config = dict(
    arch='convnext',
    model='CTC audio transcriber',
    dataset='read English sentences (LibriTTS-R)',
    train_examples=15625,
    time_shift_ms=50,
    input='waveform_16khz',
    tokenizer='word',
    vocab_size=8027,
    norm='layernorm',
    activation='gelu',
    mlp_ratio=6,
    layer_scale_init=1.0,
    inner_norm=False,
    wave_strides=[5, 4, 4, 2],
    subsampling=4,
    layers=16,
    width=256,
    kernel_size=3,
    init='trunc_normal_002',
    residual_init='none',
    optimizer='muon',
    muon_scale='original',
    lr=0.0085,
    momentum=0.9,
    nesterov=False,
    orthogonalizer='newton_schulz_5',
    adamw_lr_other_params=0.00088,
    steps=4300,
    batch_size=96,
    epochs=26.4,
    lr_schedule='cosine',
    final_lr_fraction=0,
    warmup_steps=860,
    weight_decay=0.03,
    adamw_weight_decay_other_params=0.01,
)
Rows from block 8 of a small CTC audio transcriber, named by matrix and row number. Rows with one number belong to one neuron. Each number is 128 + 32 x the weight over its row's rms, rounded and kept within 0 to 255. All counts start at 0. Numbers have three digits each.
After each neuron's rows are labels from the 100 clips, of 14976, where the neuron reaches its highest value: "responds to" is what is common among them. Only what is clearly more common there than usual is listed. The data: read English sentences (LibriTTS-R). In brackets: how many of the 100, against the usual share in percent.
# fc1: MLP up (model.blocks.8.mlp.fc1.weight, 1536x256), inputs 0-127
# fc2: MLP down (model.blocks.8.mlp.fc2.weight, 256x1536, transposed), outputs 0-127

fc1.490:109122155187156104121094217092145132113103108122126097133097116102114133136121201094123119159082126199050104112157148204173141136089127146185123123119114080146099116210114159078087082119134199181147141125125135113137134089121172083142123096154138167095120146124131183158188100131153124164138152187123095113092070166130099119181150153087093153132103127125153138147074107177113093137160
fc2.490:069115124192119144153161142103196212119087116151170137168095140135115123134128111118130138117100120092124112151099075130138059127088136131114109117145053172120122137095138115112100164136141184095120166193116111123116053109100110105112132148131112186222104134140128129153123151114157147181156069149137099122142183137168149108100116168114126075116112139144130153140191068134110134123228
responds to: the word "very" (36 vs 2.8)

fc1.388:130129157147163088077144098157162146089168150107149074149201209138115114138185154157132062171137123124128069149130160176105119161110106109117116187167200152034129169128101083136138027139133064107150140158088129127144106117095118108116064119119165098135112150068074156072135131084129141157118123131148165152137115110132156079044171086103096129157108140102136117125122121173131100179076
fc2.388:128122129129181105157132145143090124113178119087097092087118057101132096117110090083151066106137173120152093179129138135130099099123136140096108046173070140190150146134129130141159101112156103151127177049100132116176062098040081082075160194160141157129157134162112063104141127113174184134086110130061166113116106123099119113112103115103142146139134136145124173152144130132111127130094
responds to: the word "i" (42 vs 20.2)

fc1.577:187115143114136098109175112106132163091157150123102161108089094113131140136071120147115140146121174075139075091162144127127098115114073160122107149142110170112149133133101098059152122131143094116138119171160147136173106170100084154115106127115108157163162121182109124121170071049118125053131146162144120176157174172155151134168125122107178084181127136149107093141081096209129152107086
fc2.577:140143122136155092136133110165096171167155092091105129182132157101183101118145093188108121121116121196154125158148107192132151193078154131132148124154138148090076143152133103051099152110096117105147128132142125120118066164097131077100097154082150144125087151168143124112093144126133137146058170099128120134103102119137098146067093128130127115109158103108142190180078170124097122107132
responds to: the word "i" (49 vs 20.2)

fc1.90:098085179096166130081134134116132106170155142186173099185146084133114100064173092125131104078139138144139109163158107138087171169113121096128153120106165128109146119138125122186144167139153108085102111147099102167105152158125169106166106120141122122096149132100141075123182117071164177146118048202112155203083125155163135185120116153090152145120182138156120079156106121111149119110114
fc2.90:126158138089088111128084134144162140142121144111065110138194060074136120135160110115144123132089124094173140105101071143076112142116189128182054118104121119162077131145101083085087143133120112150126160088148156164158075175128057139172118157111112093156080119069154074120111100149109178180145150127098077147086160130160142081158177148119087156090130124157148129100131139036138131092119
responds to: the word "is" (37 vs 10.1); the word "it" (37 vs 15.2)

fc1.156:203150161147115173199125086095136236121099099188134118109164152144091152150087116133104132176123150140106141106131093122098114128091085171128055112109139112168119131163126153090069142183110142144109152107119134123137113142134159213097110111165132163133109128149109146123116131143130123091140080073143175113093109142078157094155136127132082102118174188179104134127082144112051142134131
fc2.156:121145122149178074111125172147172137181131166078121105135119137117156127129117112103157099133103164156120087115103118147110100131080165167127185132078165112116117133122109158080120113130130095165138118157075189147116100116128138135038145141123111124071147105163114194112157175110080182157116142097145161122113099114130091151119152110087069167144162193173143128143124064133129095144116
responds to: the word "was" (59 vs 15.5); the word "she" (26 vs 8.5)

fc1.575:163140120173168148113153142139181103073120133107133169119086135117106071150109114121133112178107117142121145140205072120125104172077137164099171128166170146133191078117136165092085113108119151075071083110128181185072118187164051101118158157139101147139064152154143144125164132131095128099105115132077117102112167055135118098153072179162159073081154084166154180126102168118096145159121
fc2.575:167155166156159132083085137130041105161131148093174115186121115137104112149121135142108139116178072072169129144173138118130133085119122095099160120179096142139086121154090131041082118151111174085190090076124142220121137107131162158165106070117122105157156133117100092111085166098142087103106105154094125188182087110157113131121114122104137115137106083170168113151149145146144181158167
responds to: the word "said" (26 vs 9.6)

fc1.63:153111171105170163109141127123212134149150091140090138165145097160125091157135091134121091092095069189077124101138127112096153076157131146180144131071150079159141168116113116125111103098060060190154126159058065129096096143082132158202158144147129130110069088093097121176177168128157134094145130161083124127118158127178143100120094123122151149171142137182108133136070168123059099106140
fc2.63:087147091096110170063074122137134095114135045094123099113122139142172113129143132119132087095143143109082106155169182122159101147130120108104083109115106095134129188201137192096113168105087122185135114086067073082053089163120134121119064090130058121090141108126104151193161165098152121158131082054098145114108094149083133154109156152052062167106114158086102109131156075130133161099144
responds to: the word "was" (46 vs 15.5); the word "i" (43 vs 20.2)

fc1.643:127146167130187163119156142140113144159125121119080093102141100107124111149137154134105070110065106112133045112116118102113150175189159121139180121125139089118121132149145147146127171133095115106145065118100096080174070161161128095128152167201165065136175111056136089056126077120082156113183125109187151142152174086140156127141113191116133114123104180099127121159133155122087096165144
fc2.643:078077156153161124114127125139155163104109116125099091173092109135124123157192131150171063107106124119119187133177170141176137147171123106104123137136107093168119083110120176185111145124107079189159165085133141123158108107146158164163163110097169139131156137120147123104113146103183164096155137105087118145113210096134150095138087113117080162120176128111143188092132168135099168159069
responds to: the word "of" (74 vs 25.1)

fc1.16:139083183085133109114099075122101081197145133117123147141127158150122136097133108148148160135162122164137122127101125143173115152142143145137103098080076161149193131139138150113115071078105141173119102119191124062103112137106144105135141115152138110138129159109115136137097100103091129128193161115185098119136229115109179166111094130067154105064135106148138114142103070088135140076143
fc2.16:107137141093138125183179151092098125138078143122153210132102167159125130099108151153109128113126128121145126053104165114193085114154071142119148130131135147142101106125097097150126065133061071126080133093128129052121145147116101139142173129079109102183101106162148120073150099136075139146183107165115191132148117111142118158092150069132110155092160114063120142163100168071087180058133
responds to: the word "was" (34 vs 15.5)

fc1.334:090114106170103145039161171134176109126169186161138103112205156121100136169101084146124108121144153121151077166113181147139059141114163136129113109073156163154139078121140136146113141148068136141142179149118123142158145113062153132181160140102149103129136155129185123121106120135156105111110151129124081105131085180079141115121118073166086169125115136181148137128116184052133113144151
fc2.334:067124121062168087104120134134127156203151174096110140165160119180139138133076098131120104155161162161101112124098132092165104169147136109118180163108071101138086071099128129161173175130126088106117133137159114171182091100147082083122100133100095203087134201172089104121141102083142154103156113135165151158162155178109107131079144142145179152128134133118108144091189142123054138124165
responds to: the word "he" (79 vs 17.5); the word "had" (33 vs 7.9)

fc1.607:155189128074146072129144125087109118073077107135138103148122138065047127123140163113170154109074164107104153137093160069119102138093119135155086103142149078064141115060108130137154101152097094129127140112130140170165109095138155161115100127165118173119146150164110118180148160130124103156123191133137104145181156195109199139091133114112195164087106155118137083098178078127050174102109
fc2.607:160175123164140091150127156106107121137133107142129139103183139219094149208151111087132151108119138168092139092108128174154151082106123119128073160170099172079048118132159083138125127199119122213112144139194083125229105160115125109128147124058147155058122138117148110117151095162131107114081155092093124130165140092068109157134166128133142182119113132071150100102167085077154143143092
responds to: the word "with" (38 vs 9)

fc1.406:110084099169118131141114136087127123130159140157121117110159133173191129121139093151110133129089109154146118097147129124104079098113131113166142161109128129198106140108110109149152121152101125087094205138106113142099133088129095163089061154140146154151124127084150148074127192120102111152161078151160152053153094142077204144164090081162161080170111108162118160184097158078064133104129
fc2.406:141164143101105141120133137149141151073143093113182149108180111138157116200097076103147119073099139169107118117132118134152074099120155134158151176146124105153129080116129118128097123115117072172081158148180111114125148152121093117107105196158098142114131104155099085116145143130163138098170141111156101047135169069186097173112131090124153221131121158121148143146124134092186093083187
responds to: the word "she" (50 vs 8.5); the word "he" (50 vs 17.5); the word "was" (35 vs 15.5)

fc1.120:051083120151154124159158155096092107108089074174129118120126134101090128102125132114142103137124112140115089094172194177172167106095105120126125149083112146127127090131164151107142155068070183148177136072145067141115097146151072075127168141150182129165141118082120143158139102122124158110139093173123065164068149094209171059157102076101164133161159130158130180174149162093136154118084
fc2.120:120171181122113171128120116216130107110122078124148138085100106075135116137073160081103117104106137137144063141120113103120121151073153129137175137119159153181112164149136064090047090131117123206093070125130073159155057108136153108141080100097143148120168175145123135148101137154133107121148164159100127126140088147140140114125122160118114122081069107117063122089127104183143169129153
responds to: the word "with" (45 vs 9)

fc1.309:112152157138138067139119136109113116175113120132140156160097106197135102128137128172146152143065159078127154099151107076158084131104130104128186161101095130129119121124141127129190152157131104161107093126167101118110124052131142117131093124044145130157144214104173172111090126138115178145114120114092150137202094093174172068100149116125112119106114133172174086176152083084167095161097
fc2.309:105103161155161115162132080098120137095121183092138112102086134075130151079058133118114147090117122095156181061090154189149129127129058110072081110128170070096155123136141143153103138187124130120145179106083123142114144115067165130149167120175129116142089185118134111144126175117086085059192084119066135073099103117190107126123129177173124173164089089128111114084143107111145121147109
responds to: the word "the" (94 vs 49.3); the word "of" (65 vs 25.1)

fc1.180:094155150090162162149147131153151062096179097196124117119129166175115124127136137176092103140113122129099141107152109138085055120067120152112180096119097166110197166179102151116162206174129123096138129112135183108106148137169106095195058074145144112111122095111126135086116146165198131139097143124171121090169173115120131126170105201154130134126073103157155091108065146141138115132111
fc2.180:123047161150111078182098149132116145123144184065092101152159122080135077163115140142156107123152143129142124161073146105164056078151159055111126141143124115208088150111146096130130120122128145129090172124110157131100135120174133111131168091152130159100173155117122117125083091121058172066098161105133140118152126100103085137139091165155164119158093158146099106054142052133125090120134
responds to: the word "she" (38 vs 8.5)

fc1.442:149119122126146148110149140169110127141181121074118170150145119164032093188186147166131109103149107125148132127137163113120118148110184077117165093191174085132143141159155119122079139114153142054158144152171103148083138160098146125129111138096097182144165142117187144127103112106127148120135126133134131153161079117119127152168171173107120120143081118105131059121132130053146084122145
fc2.442:122134163111169086118099115182108130091096148183130118118152099188160153110128179116073079156067157095135072168068120100056068062130113135143106174171134184112072092106119142102136140176109062132122101095154102193146120168137128124163149154157106206141136116146116159136168171067117118145125100139139146146124155141134141193105087162180081136151125141106143124175144236147104128105122
responds to: the word "was" (36 vs 15.5)

fc1.125:201147127099192130135146100084080088173121204120179096137138126100194096176126158153114107150142153127230170164125118123089094153057120099117116154176164083107145123100160131131097116136097139115101073138075131154135202131154095148171159133152118124122144148129122057167110137115097184130104090172095156105135130111154225130126104167147114134154151122122124071098053126153133127120090
fc2.125:187189183112110107044077119137117099118134166169106165088121064112123101111199158138110093144163079128176155145167078102069099070141169125090072121157105155164098130139152158148127131120132119166076096076182098129148126123106073153162092157143139118132076148124137077085163130141130139132105072128119135143125101077139120134215160159125123130135107130147171147097149102054140124193146
responds to: the word "about" (26 vs 2.5)

fc1.431:192145113114094104118133154076144101132124174101145127090137136129067103185123172153172124133181162123101087119118077123141167160130108153151143073094135144140103147099138084113105168063125153128106135115141041105117083164156118106145109151137146081113136122059120141119046111075126171212085129117095155193070140182126145083132146036113164128119089138146174139089101103157090134140103
fc2.431:158067150136120154116097182111150105103166133160143195135099115148132135089103134089078111158114088127121086141143099154104110100109135123113096160131206078080164179148186160091081117095110135129129125164172100177085078111178186092136165144165121118152082095139102149139149090164151147181121084159056110121113139178113106106130138130130139056105091050132096168114111117077074142104099
responds to: the word "have" (25 vs 7.2)

fc1.226:122074140142154135120154108126103138155160118095061152174074185175177111104085154171107122119132179148156093149101141109188158139119128069137090173123108114108135187158103148162138151104131071087137152086092058106098079116147084098041097091109137142131067130163113183058097119126129149113162155180141101101104150122128160109101162106134100144215098102131139136104090137141128166122143
fc2.226:118151112116146130134102134102161147133121144219140118129096087100103112178142121038151141101128151136156166181071145092121060130162100179063172045153099138148142138110152145144085106127112102153103079166085085106169067141123123141054140142091136091129167138161093156114161133095109119159163132081142143144141128116108140157150061102130118128095117090078140122081113036150186112171132
responds to: the word "i" (41 vs 20.2); the word "my" (30 vs 6.1)

fc1.603:205167141207191124041130103071142135126141090135167110128139154158132092144154090149132104033140159146072128135123142130169086093180127132134152138165182083136141121141193119192123169140100183166173140129060125165145078094100153143122166100149099134088154120163090107105165053187166129188109187116182098133089134169109142123118141090174098152147151112135082157133106147105125104133098
fc2.603:093117116219109137132132117159089150135102127105115126119181105145173186121120156090117095171175172104103116191199158128104147150156080129120131164168131162112109099133133082062085120140115111136168138119194172222139144170176114104117105102037169178066131110107128080108118117097205153198076104147192145128169177151139093134120146150097106136132150127143117106102149138116125097109107
responds to: the word "have" (39 vs 7.2)

fc1.338:114081163135105080138144165155151109123167109155114137122167180173089113115139021129147133157122113151154192128119122140170091157103113120124102123129135139158136075150103104124120112149099139085111142147127151189138057136173084109109170118127110155124159128068132199125144156138116130144086125129130179122120140119116107119139113196046163146157122140081096109104195107061088100167140
fc2.338:097122188159109172148086124134137102093160102145146082166142189086138100170183119047133096146113153115174182114151053109160130075163102098137169063147084155103114122147164150111175091091069122157165139117130184166098070172121142137129124149106088155153181096125186149062127132045136142122070105121172109175130102093158137119129141144094150099086067118105137120104167125114150132166101
responds to: the word "is" (43 vs 10.1); the word "it" (38 vs 15.2)

fc1.46:125094152129077159158137150070172126161096133137132068108132145127173124097069127161052140166157143090088117101084162121068055121125173117173140102164153129124155080108095150098138095168167103067090085101154114118174145133192146109152094128182161176170132053088160112121110146094141080145184146109129166110113151110111132158139178135161088101151131115147144138135078117095153140148099
fc2.46:181137137118162109155151051144177086094168120143091120182166101167154113134127128011114142151109153125083115126208171118081121119084101153119138131136132156088114161171077182146124079122119126111106111170088103105055125117147158152114112153099141146136158050149107138073121134145107128115155132085137110078144111155105137117131150141147124077116147193023105130122116119138090122156108
responds to: voice: male (74 vs 47.7)

fc1.310:146119152109168101134170093161116114151158096121125160138088104135140153137176081092059163121106099132196137102144130103112169092063100160186140175161068162092115134100094123116163107121132088127089055131110117105129096140148149147135147153131110132113133142111105117093100188164090162147158160086111076129130192141069126152171126075191164038157132118134087100121053157169095126144179
fc2.310:129124164121105106119110132175086148134166103104092096169099090141133149167100161173101106143121102133175139172093151122158182150094127095060107112149121104124093099151132121096102120155118073119124134078188130109074161121170151112104127152121135096155153131109127139071114112123168141184154151124110169182126168137128129098182124137174114154173102114122186150125072130157132060101110
responds to: the word "all" (28 vs 5.2)

fc1.313:183124122098152154073173135136133072135096133112142068134107153151214115160130144110114129138125129147114180109142133158109101153117116138081183128119174085153178153094144113102106152158174069140159198087111111146160097110223158141095108099141164145139140144085089141118129086132133106117130110149105131135153145109158176092188129155125174091173174152168121145178122191078165111109099
fc2.313:085171105117096093119107120193142071126146109115158132129139100066120135114193210160110089115129130115117136166136153165150112140118130109180126105075108137152099168141139126127125091190113199153100084170068139138121096135146119139094162165102118118140121139143083122116154073141114107145154119153119115134115102111149079157145125171090133159115159116190151117081169128096145098169141
responds to: the word "she" (26 vs 8.5)

fc1.211:167155078179060168052075147096140148163133146108169168068176068090148156139134116105106174099107070156126134092078112105093124085132122131114160131089106122166174091071069163138172129105135100220127079105080132132122111139128149175113108125130120107133113170081129140090121169134137121164095155073087106119112144178074155138120116097159116125149117154089079115172099179127152099139113
fc2.211:167123141160135122177152103153129139115119152095158105109150091110074173143105125141092158067167131148080160158147128171119112139152143119136149106100153144109153117171086202083133153130184139157120111122101114156116072071135083166106145128104189139193124144135122146136171163076143142171100086093124145124140106219077057157120106073121148147131159068129160116162082183137147147167158
responds to: the word "have" (26 vs 7.2)

fc1.546:104092146070099085173122135104076142102115092099114111098108148094106096116190134175105099191145200129105158175164116125101140125144109126100112127094133122137173153131147151179096131162121157128135155103123132131074119123118121132108119152120155123160108143151113098076111107106112119088103084119162105098158157143121086078141072101117089111147142138158095086144163152114125110091141
fc2.546:140142134091058191093105119157173123120087118131142115099123149168192094137102124155115094165090110139182165123145086200091061124133143132200141174129165140136116127121151131161116107125112155167106044114136123140089095058093173083099142085229107122158121120144124161104114168123089055073118117069046111086172155165085134126096136085156101122081135100125135125139101155115135071159101
responds to: the word "me" (30 vs 6.3)

fc1.686:133211077152093135093140145134193133089108174106143144065145127120169112144104086150186211153103119098137101071137123169111090139117119181127110170127136162134106101109175118126146171128095127202141134093108108142168074163123129195149080116140171097100141153103094102134156146124088105116135139089125096109124127158109128129140103063121162048152124142115073120126146112117107120160068
fc2.686:139111181111137150086107171110148139124158126110086121138169106080089115173120145153155132049121137172111135148112127128126096108106200098154154124091134101152167107123052176081096112094104155155059162137152089176119094110125094150119152011145156149105199136158144083107164091133095143121104147136126164095138077168141133182142135154050062125099182114078137125128137197108189153081141
responds to: the word "have" (41 vs 7.2)

fc1.88:147112120121148095136149174124083160072165097153124119093098069136124164131159127157159045092100135181130145132137106200113076136110144108118128136147124121154164134148141195171104135133156136137199089114080183135100099148105168124159100119171136145166135145136095142091124169116177154138174167072133090133093140087092179103182116093147096080101112132156141076123128144159091115164110
fc2.88:118104144182134103176191150144112133136112097130126055124090113139076138163131103105133172100150139044174076155101180050208103088140157143105122115093139153153180106126118142145084102175132165131100126189145144165128172139169138100103195131108095141079128113154074162107138100142198099102110103090174131129149125096118101191098119145144154139090087217143211152139133089151161097088127
responds to: the word "she" (34 vs 8.5)

fc1.744:149111182145090097196116132074116106085144109050117127083148097108148112119148096117078087087111141156129157164091132148125138138161140185186154083173168184096124168117139153164090089105168090149129170122138137096130124111075137142188155178103055139100073128142101133080146063079077128123141136136082107073122147105160148147129099119118087067094147114128117154162089163094110151129161
fc2.744:084126193153123201123118134141158100111139070114157116120152139105126093132139136157125078147138125108134139104169117088125150144110096108168071172202173168115104110173134091117119122125160158109150054160142117113107126116070113128170181105104089067067129100189118131149134100073169163102104160082120161122090131123153091206120136021102091149103147103142159146113123165112170071153110
responds to: voice: male (74 vs 47.7)

fc1.615:163194150147152165158097132094134143106116146133104095110073117073117131152147147110085091103091131180130111163140117066130129138101146202157171154078126074143104122148112193092153103072151111104083134124138174110167181142151146086145108180139120155155136126118135132120053121111138126197107104095147159133166199135109064166139107140123078119115130149041137065125197141072115101121091
fc2.615:124136121150130107084169134103070133123117124110084083141090099145147141098104125101137063104140180071179100161092113144090115076187164031125092134089122145131151106121138128111089078125161152105105112161099116175106113051126145113105049139104032158113132072174141034097156068123189107123105130127158135120151165132150161138130088133129126122137168193083128191088169186185117178177105
responds to: the word "said" (31 vs 9.6)

fc1.727:104159139117077068119060172117137149086146117080235087139115179147121123109090141137068093183159148107163144152151098095104111092164165146165102149147146133134101113096128102152104118155097109183075168124105172116126100074081135097151138162128096143099116070119091072129109065169095156104162128140111165128141151194179100084163121142066093130119096118196134067091116105116128092162140
fc2.727:146104135129170106074211132166110137140149134129146206173090124135118192089117146119087100142112109116133120144131142136098152150163096099149155099133131167093107061179114095142142192142165127172144077133108068140176092102128089171109141157099126122115098124138127101123141115102174182196093175126126093076128091146130132074097082121179112077145093040124103203159062099127115147137130
responds to: the word "you" (34 vs 14.4)

fc1.184:114138087146098116118111112133118158100117094166149130162164154132132150143101131106109078220110130136127171153131065107136166105115104082103120126117171125147111123125161110154114150096076148149118154160139084082188110142189133121149139100146176147115104141164101125114079158118154142091075092150151084149196142137175162063148197150150119096115201146128158133189110088127129074197150
fc2.184:128110185150147131113166166121103110148173095097197213137118129170154089113105117127129134154143168133126101158081121144126087085116146134046150102147117116153189100191146110127108058104169122172121073067155146059111133142131120107056073117139146150143116131134212151177149112138092091108179109184132115129171166164086168109148084097141179127083111150107141071138154139155210140166143
responds to: the word "the" (86 vs 49.3)

fc1.11:084089116165171144106104071121128125048119076132138108136096129069087118200129099168067122069115099137095069140165163135163087161144106080110138137152120146143129132097138158096088086116143153189105075168157108188146079099140129106127119142135119091216137111097113148144101180169109115088085170167142067166128096141126124068138130136134119130087170100145103117167170130109168090116087
fc2.11:093155132107133145052096073205137152086078168135181206108183113128118114053093148092114084180146117125109168152115147126063144152128153140090142107101131097166087175136133126143114091112075128110136146096110103204153099121123183177120135116107132161139171126141116130093157126126089118096117128168105109114151144153119103092115110119130159146146204122119141132116114101151068097097122
responds to: the word "is" (28 vs 10.1)

fc1.117:158202131108125121105069123076140140156100122116133168096126145115128165147111125126204057108153125126082151174154149073159165109159144128124161148134145116154175155183122119095136163169156172118147194118119083027093139143115151131126172157132141103123123167040146150154092165146095101153136139135116175138111129072135096168108151073126161141140110088172152187108127138156092128112129
fc2.117:117062137145054081179158166116125179176115131099103098170148063145133122140158136140166065134106097059086140059117119096112175077146117084160117105125150111126125183117138111113158141170143132123115145100063100061152102117158117193181076138157082095107125145093169158115178133110141124166120109099105171116128071042102134125123120089146132101166131155190106143082178115150156201145126
responds to: the word "you" (40 vs 14.4)

fc1.329:167130167092110163119105093089159108111142146092123080124175130077053189123152148123177178103122098129195106143118110188134119138175088135114109114112149111160119175122182112172144115092112121148094137146111099091069130156116140109138109174107089129155115134115169146116150135150087124083207126148083131164127094156139136097059092152088125137160055132119118127115086153188149133093119
fc2.329:120141160128184135153107140181076129198124167173187102112051114178169148125116118149125110182134109136149107134155177182086173173158154151153121108160106153094163102131151128153067136148142080157142149114125130054129149135163095103117093146097113186102130129161138154095176123153118180017207126149100144100100152129133147049138126112124117156102136079139121173094173152163078148119110
responds to: voice: male (74 vs 47.7)

fc1.271:093140157126209117150116065153154155132122087125139093099156126143118071126133088128145164121157133154045165110110156146109106166104107082135142101160099130140099192142141114131106130149118089096118125094112117192129142069094143159131135110187125120107119135116162169145111161069119125181105157185140150154073172148116180098081111069101139102170043120152131122123140148077122125121127
fc2.271:161134123127119161159102100118183167108095122168146177105151138121180139148121150091146155139144149141051139135095139057152166127173176127125011119098143067130107135113142126124154142154161146161127155147121178160172174184143132089119166132146136138116131145111133144106144100126099141161108112157127123177065167113136126106136130083112137162117079087104130158135111172146105040143133
responds to: the word "with" (28 vs 9)

fc1.34:082095134127107093134176166121146089143119070105173062179072115133163149112123183075145126090146133128146175118140123119163137173198163127124178104187126146135126199177111103128131095178169138155143092144121108123149110139092143119083046129133108093136097121096192148116108113113182146127144149117131127090093161082116107063111173124206135142162106104101134135096156133085156094174146
fc2.34:138126176105148151132109105160098035170105067126144173147111160136125143100119165134107091128153141080157142160140151061115199152163134112182046131116109153034177124096112162137083133122156168114103147195084137138108125128129089149106151125107156109171156090113130099161194147117081172147068088140132105084100164106080157086104143121150164075085181149135144126160161123117092129127132
responds to: voice: male (75 vs 47.7); the word "was" (35 vs 15.5)

fc1.7:154174153172118093089117175121154152114073135141054102117140163090127139119155136080091160170160141140117068132128126160138105160101130133152177095180091121144165115157083104086164164122096106145093128131062168155115054150105124113107133110117082171080135148059104108154098158090166095096173104173078165100156122131126169158159142112128102133149139103137069101134154141059133151135133
fc2.7:096112166132168090148095051097087132118061147116133112133174127124082122189175137092062119107141138069153152145116132148120094106135157130163137160132147120088109120145121089093106098141175105062151124119116085184096157143120092154136090137095164146119082118158111122152140087142179122155128129110168124134118112132173098059175105141132132107086133158127182088170125105120172144085113
responds to: the word "he" (40 vs 17.5)

fc1.621:141107103139127143177040168121162142171115117100118053127077075070074109201129114130107137132091157169144159115058201081130118122119167115103151126176086116121098114125119114132110169110063136146152113054131084124130074113152144094117148160075186070125125193106118077146159144132097196163188118118151122122088174113076119099094137115180139152181112141118124150197086161142092094175123
fc2.621:156132145137113147168122106058123100149119104120141171120177150184143144114099147172124139081127098113155153198124162112195165155139096118132136113141202106157132094120149124171154081125141129137167129169167129128106061101168148112131155117146135079121109101153082101132112108110180091122120065127180162127130104169135055133127143130054162116125089095099128123108123106145138100190139
responds to: the word "with" (77 vs 9)

fc1.601:172144091133051129108177154149171089093149124096158146118133112133112152134072110082185123093162156130097142144094135159139140108149109147068133154135090094099069157116079098117127159109151174131150140151062143189167095165117141180138073091135134148140132157057134132145153082073130185194082149116130122104106148100098143126144046115224094133149145158131132141147091126075126099075119
fc2.601:123147169114112110139085163150088095112153106106166103109183103179148064158156154213144136118113074137163128139177173111145120155125112116167158170087143196050171113157137150142101156123156168125100136115106128119125153105147114156176161130085108122128182090128129129149129131118109111175107153156133186120060129102120093171199185113116115050160125115135109053086129137129142124140183
responds to: the word "i" (75 vs 20.2); the word "but" (31 vs 9.1)

fc1.284:081188185117181143173193144102182087157166149126132105137132146104130140072165116125165131064113112085138114174127181100154183123142093154091057094133121164175180121086160147156146156175097172059155142084086093131080126136132137178130172130111184159099139145121099131148155115139113135168113140186121101137061157147115164122098067080116086108197143113091105167099091161094081110201113
fc2.284:128131151118148167168101092122123116143132086132153077080087098177122096108145103122182154124165132111144101131100091115158151096157146129166137152142190112111073118150181098137131166108118068191128089124128121135138167149104142141149126126156156099108147212149098148102152153044104149108156077153106132106144129132152108134143104131146177157041141132159090074194131134148174095125099
responds to: the word "with" (71 vs 9)

fc1.608:176036145117133117139163135076074167124099143152143100120078092116148135147147176153167113082138097124180121142120129116135131163182114160086145075123103161118131181192129104133125140206122167201133081117141128170136083134109113121177129129143113088065111125089119156097107123130125133127142121140152134149154174152134158120157125085128122151069200115073182108076144144101135039129119
fc2.608:071117094122126141152157116166137167116133134115125137125095116099126051078083151126142103123153206129139175135138166138109141094161109115126074133141120130110087105078098154109117129078100158066140120135110112160129108158120118055178171103091133106136102070111171160085134144185209146094099130150084146149150169082145133190136133128111090093095198134095077149135115131196104195096127
responds to: the word "was" (48 vs 15.5)

fc1.258:125153079152127119109194181090142141110093106169088097093195091126124107163138139168065096115084080152101147131169106153068132119088094092129111115163118117111166135147087067137129138135135132090135139138213100162126139125171086103165129147149175123116099100147156156134138149133095168124138172168125106121109104135158204202166140064179121134148124092126121148116139135089141101125122
fc2.258:163161097148163121124128163182051066175098168066107143117108145205163086161041133133147087127124128171132095141103147135102130118129135089136119152180149184168131091150144135115115114054113136144159175125133103167140177130142145107158069181122134117124150141149133116164104208108145164108121097144115121139168071128178103113126181135122147130145150123103130089122078165140130169090175
responds to: the word "said" (33 vs 9.6)

fc1.466:124063121108112147123112171165091074153082155128079115084146094139126084129119169081145105196124137129075148159150157113120154109104150158153132142175141171180186166148192154107164106151137113123073109140098118073151089137140151120148132096168090164155097169066094076202125078136128078066082129098150141110112145212111098120106127124129128127112052141101165124151069110172117102169083
fc2.466:099155124117101065116093117128171152111092149047110113147093161081156162140109127145135066064180144088096138156094117172155064162074127107141106122123109132133086192101126090178067172093172087074081091104158064107092126121111109135098067129130113143151153135110133159166125056162131168130137171136133152115051131146077141058100125074149120092121066071057095150156187142148127159145151
responds to: voice: male (75 vs 47.7)

fc1.509:050163137115090106102103180156161122183105082124133078146182076149059120106181107100082121122067096109100113090163166135118175154118104121179144030096148095126125107132144191089133104174099111128064150173130067126106127153153129086128144087165158167157119138141119100108078115131145196140091124152095178145048144189062108090142140131117143121194071110133113134153133149127113148185166
fc2.509:074127085175112107155184123092150153118166030193056160149137181158143074117172114135124129155127128122095096160173128111152171160041158089109074168130121101092122102133125096138147110119133114158160148115157182157143118159089124142138113115113114129189156076094137184183138109127136057129091113099159113101074158156123177117137087190139148146113132077096147176187104145141135099162087
responds to: the word "of" (74 vs 25.1)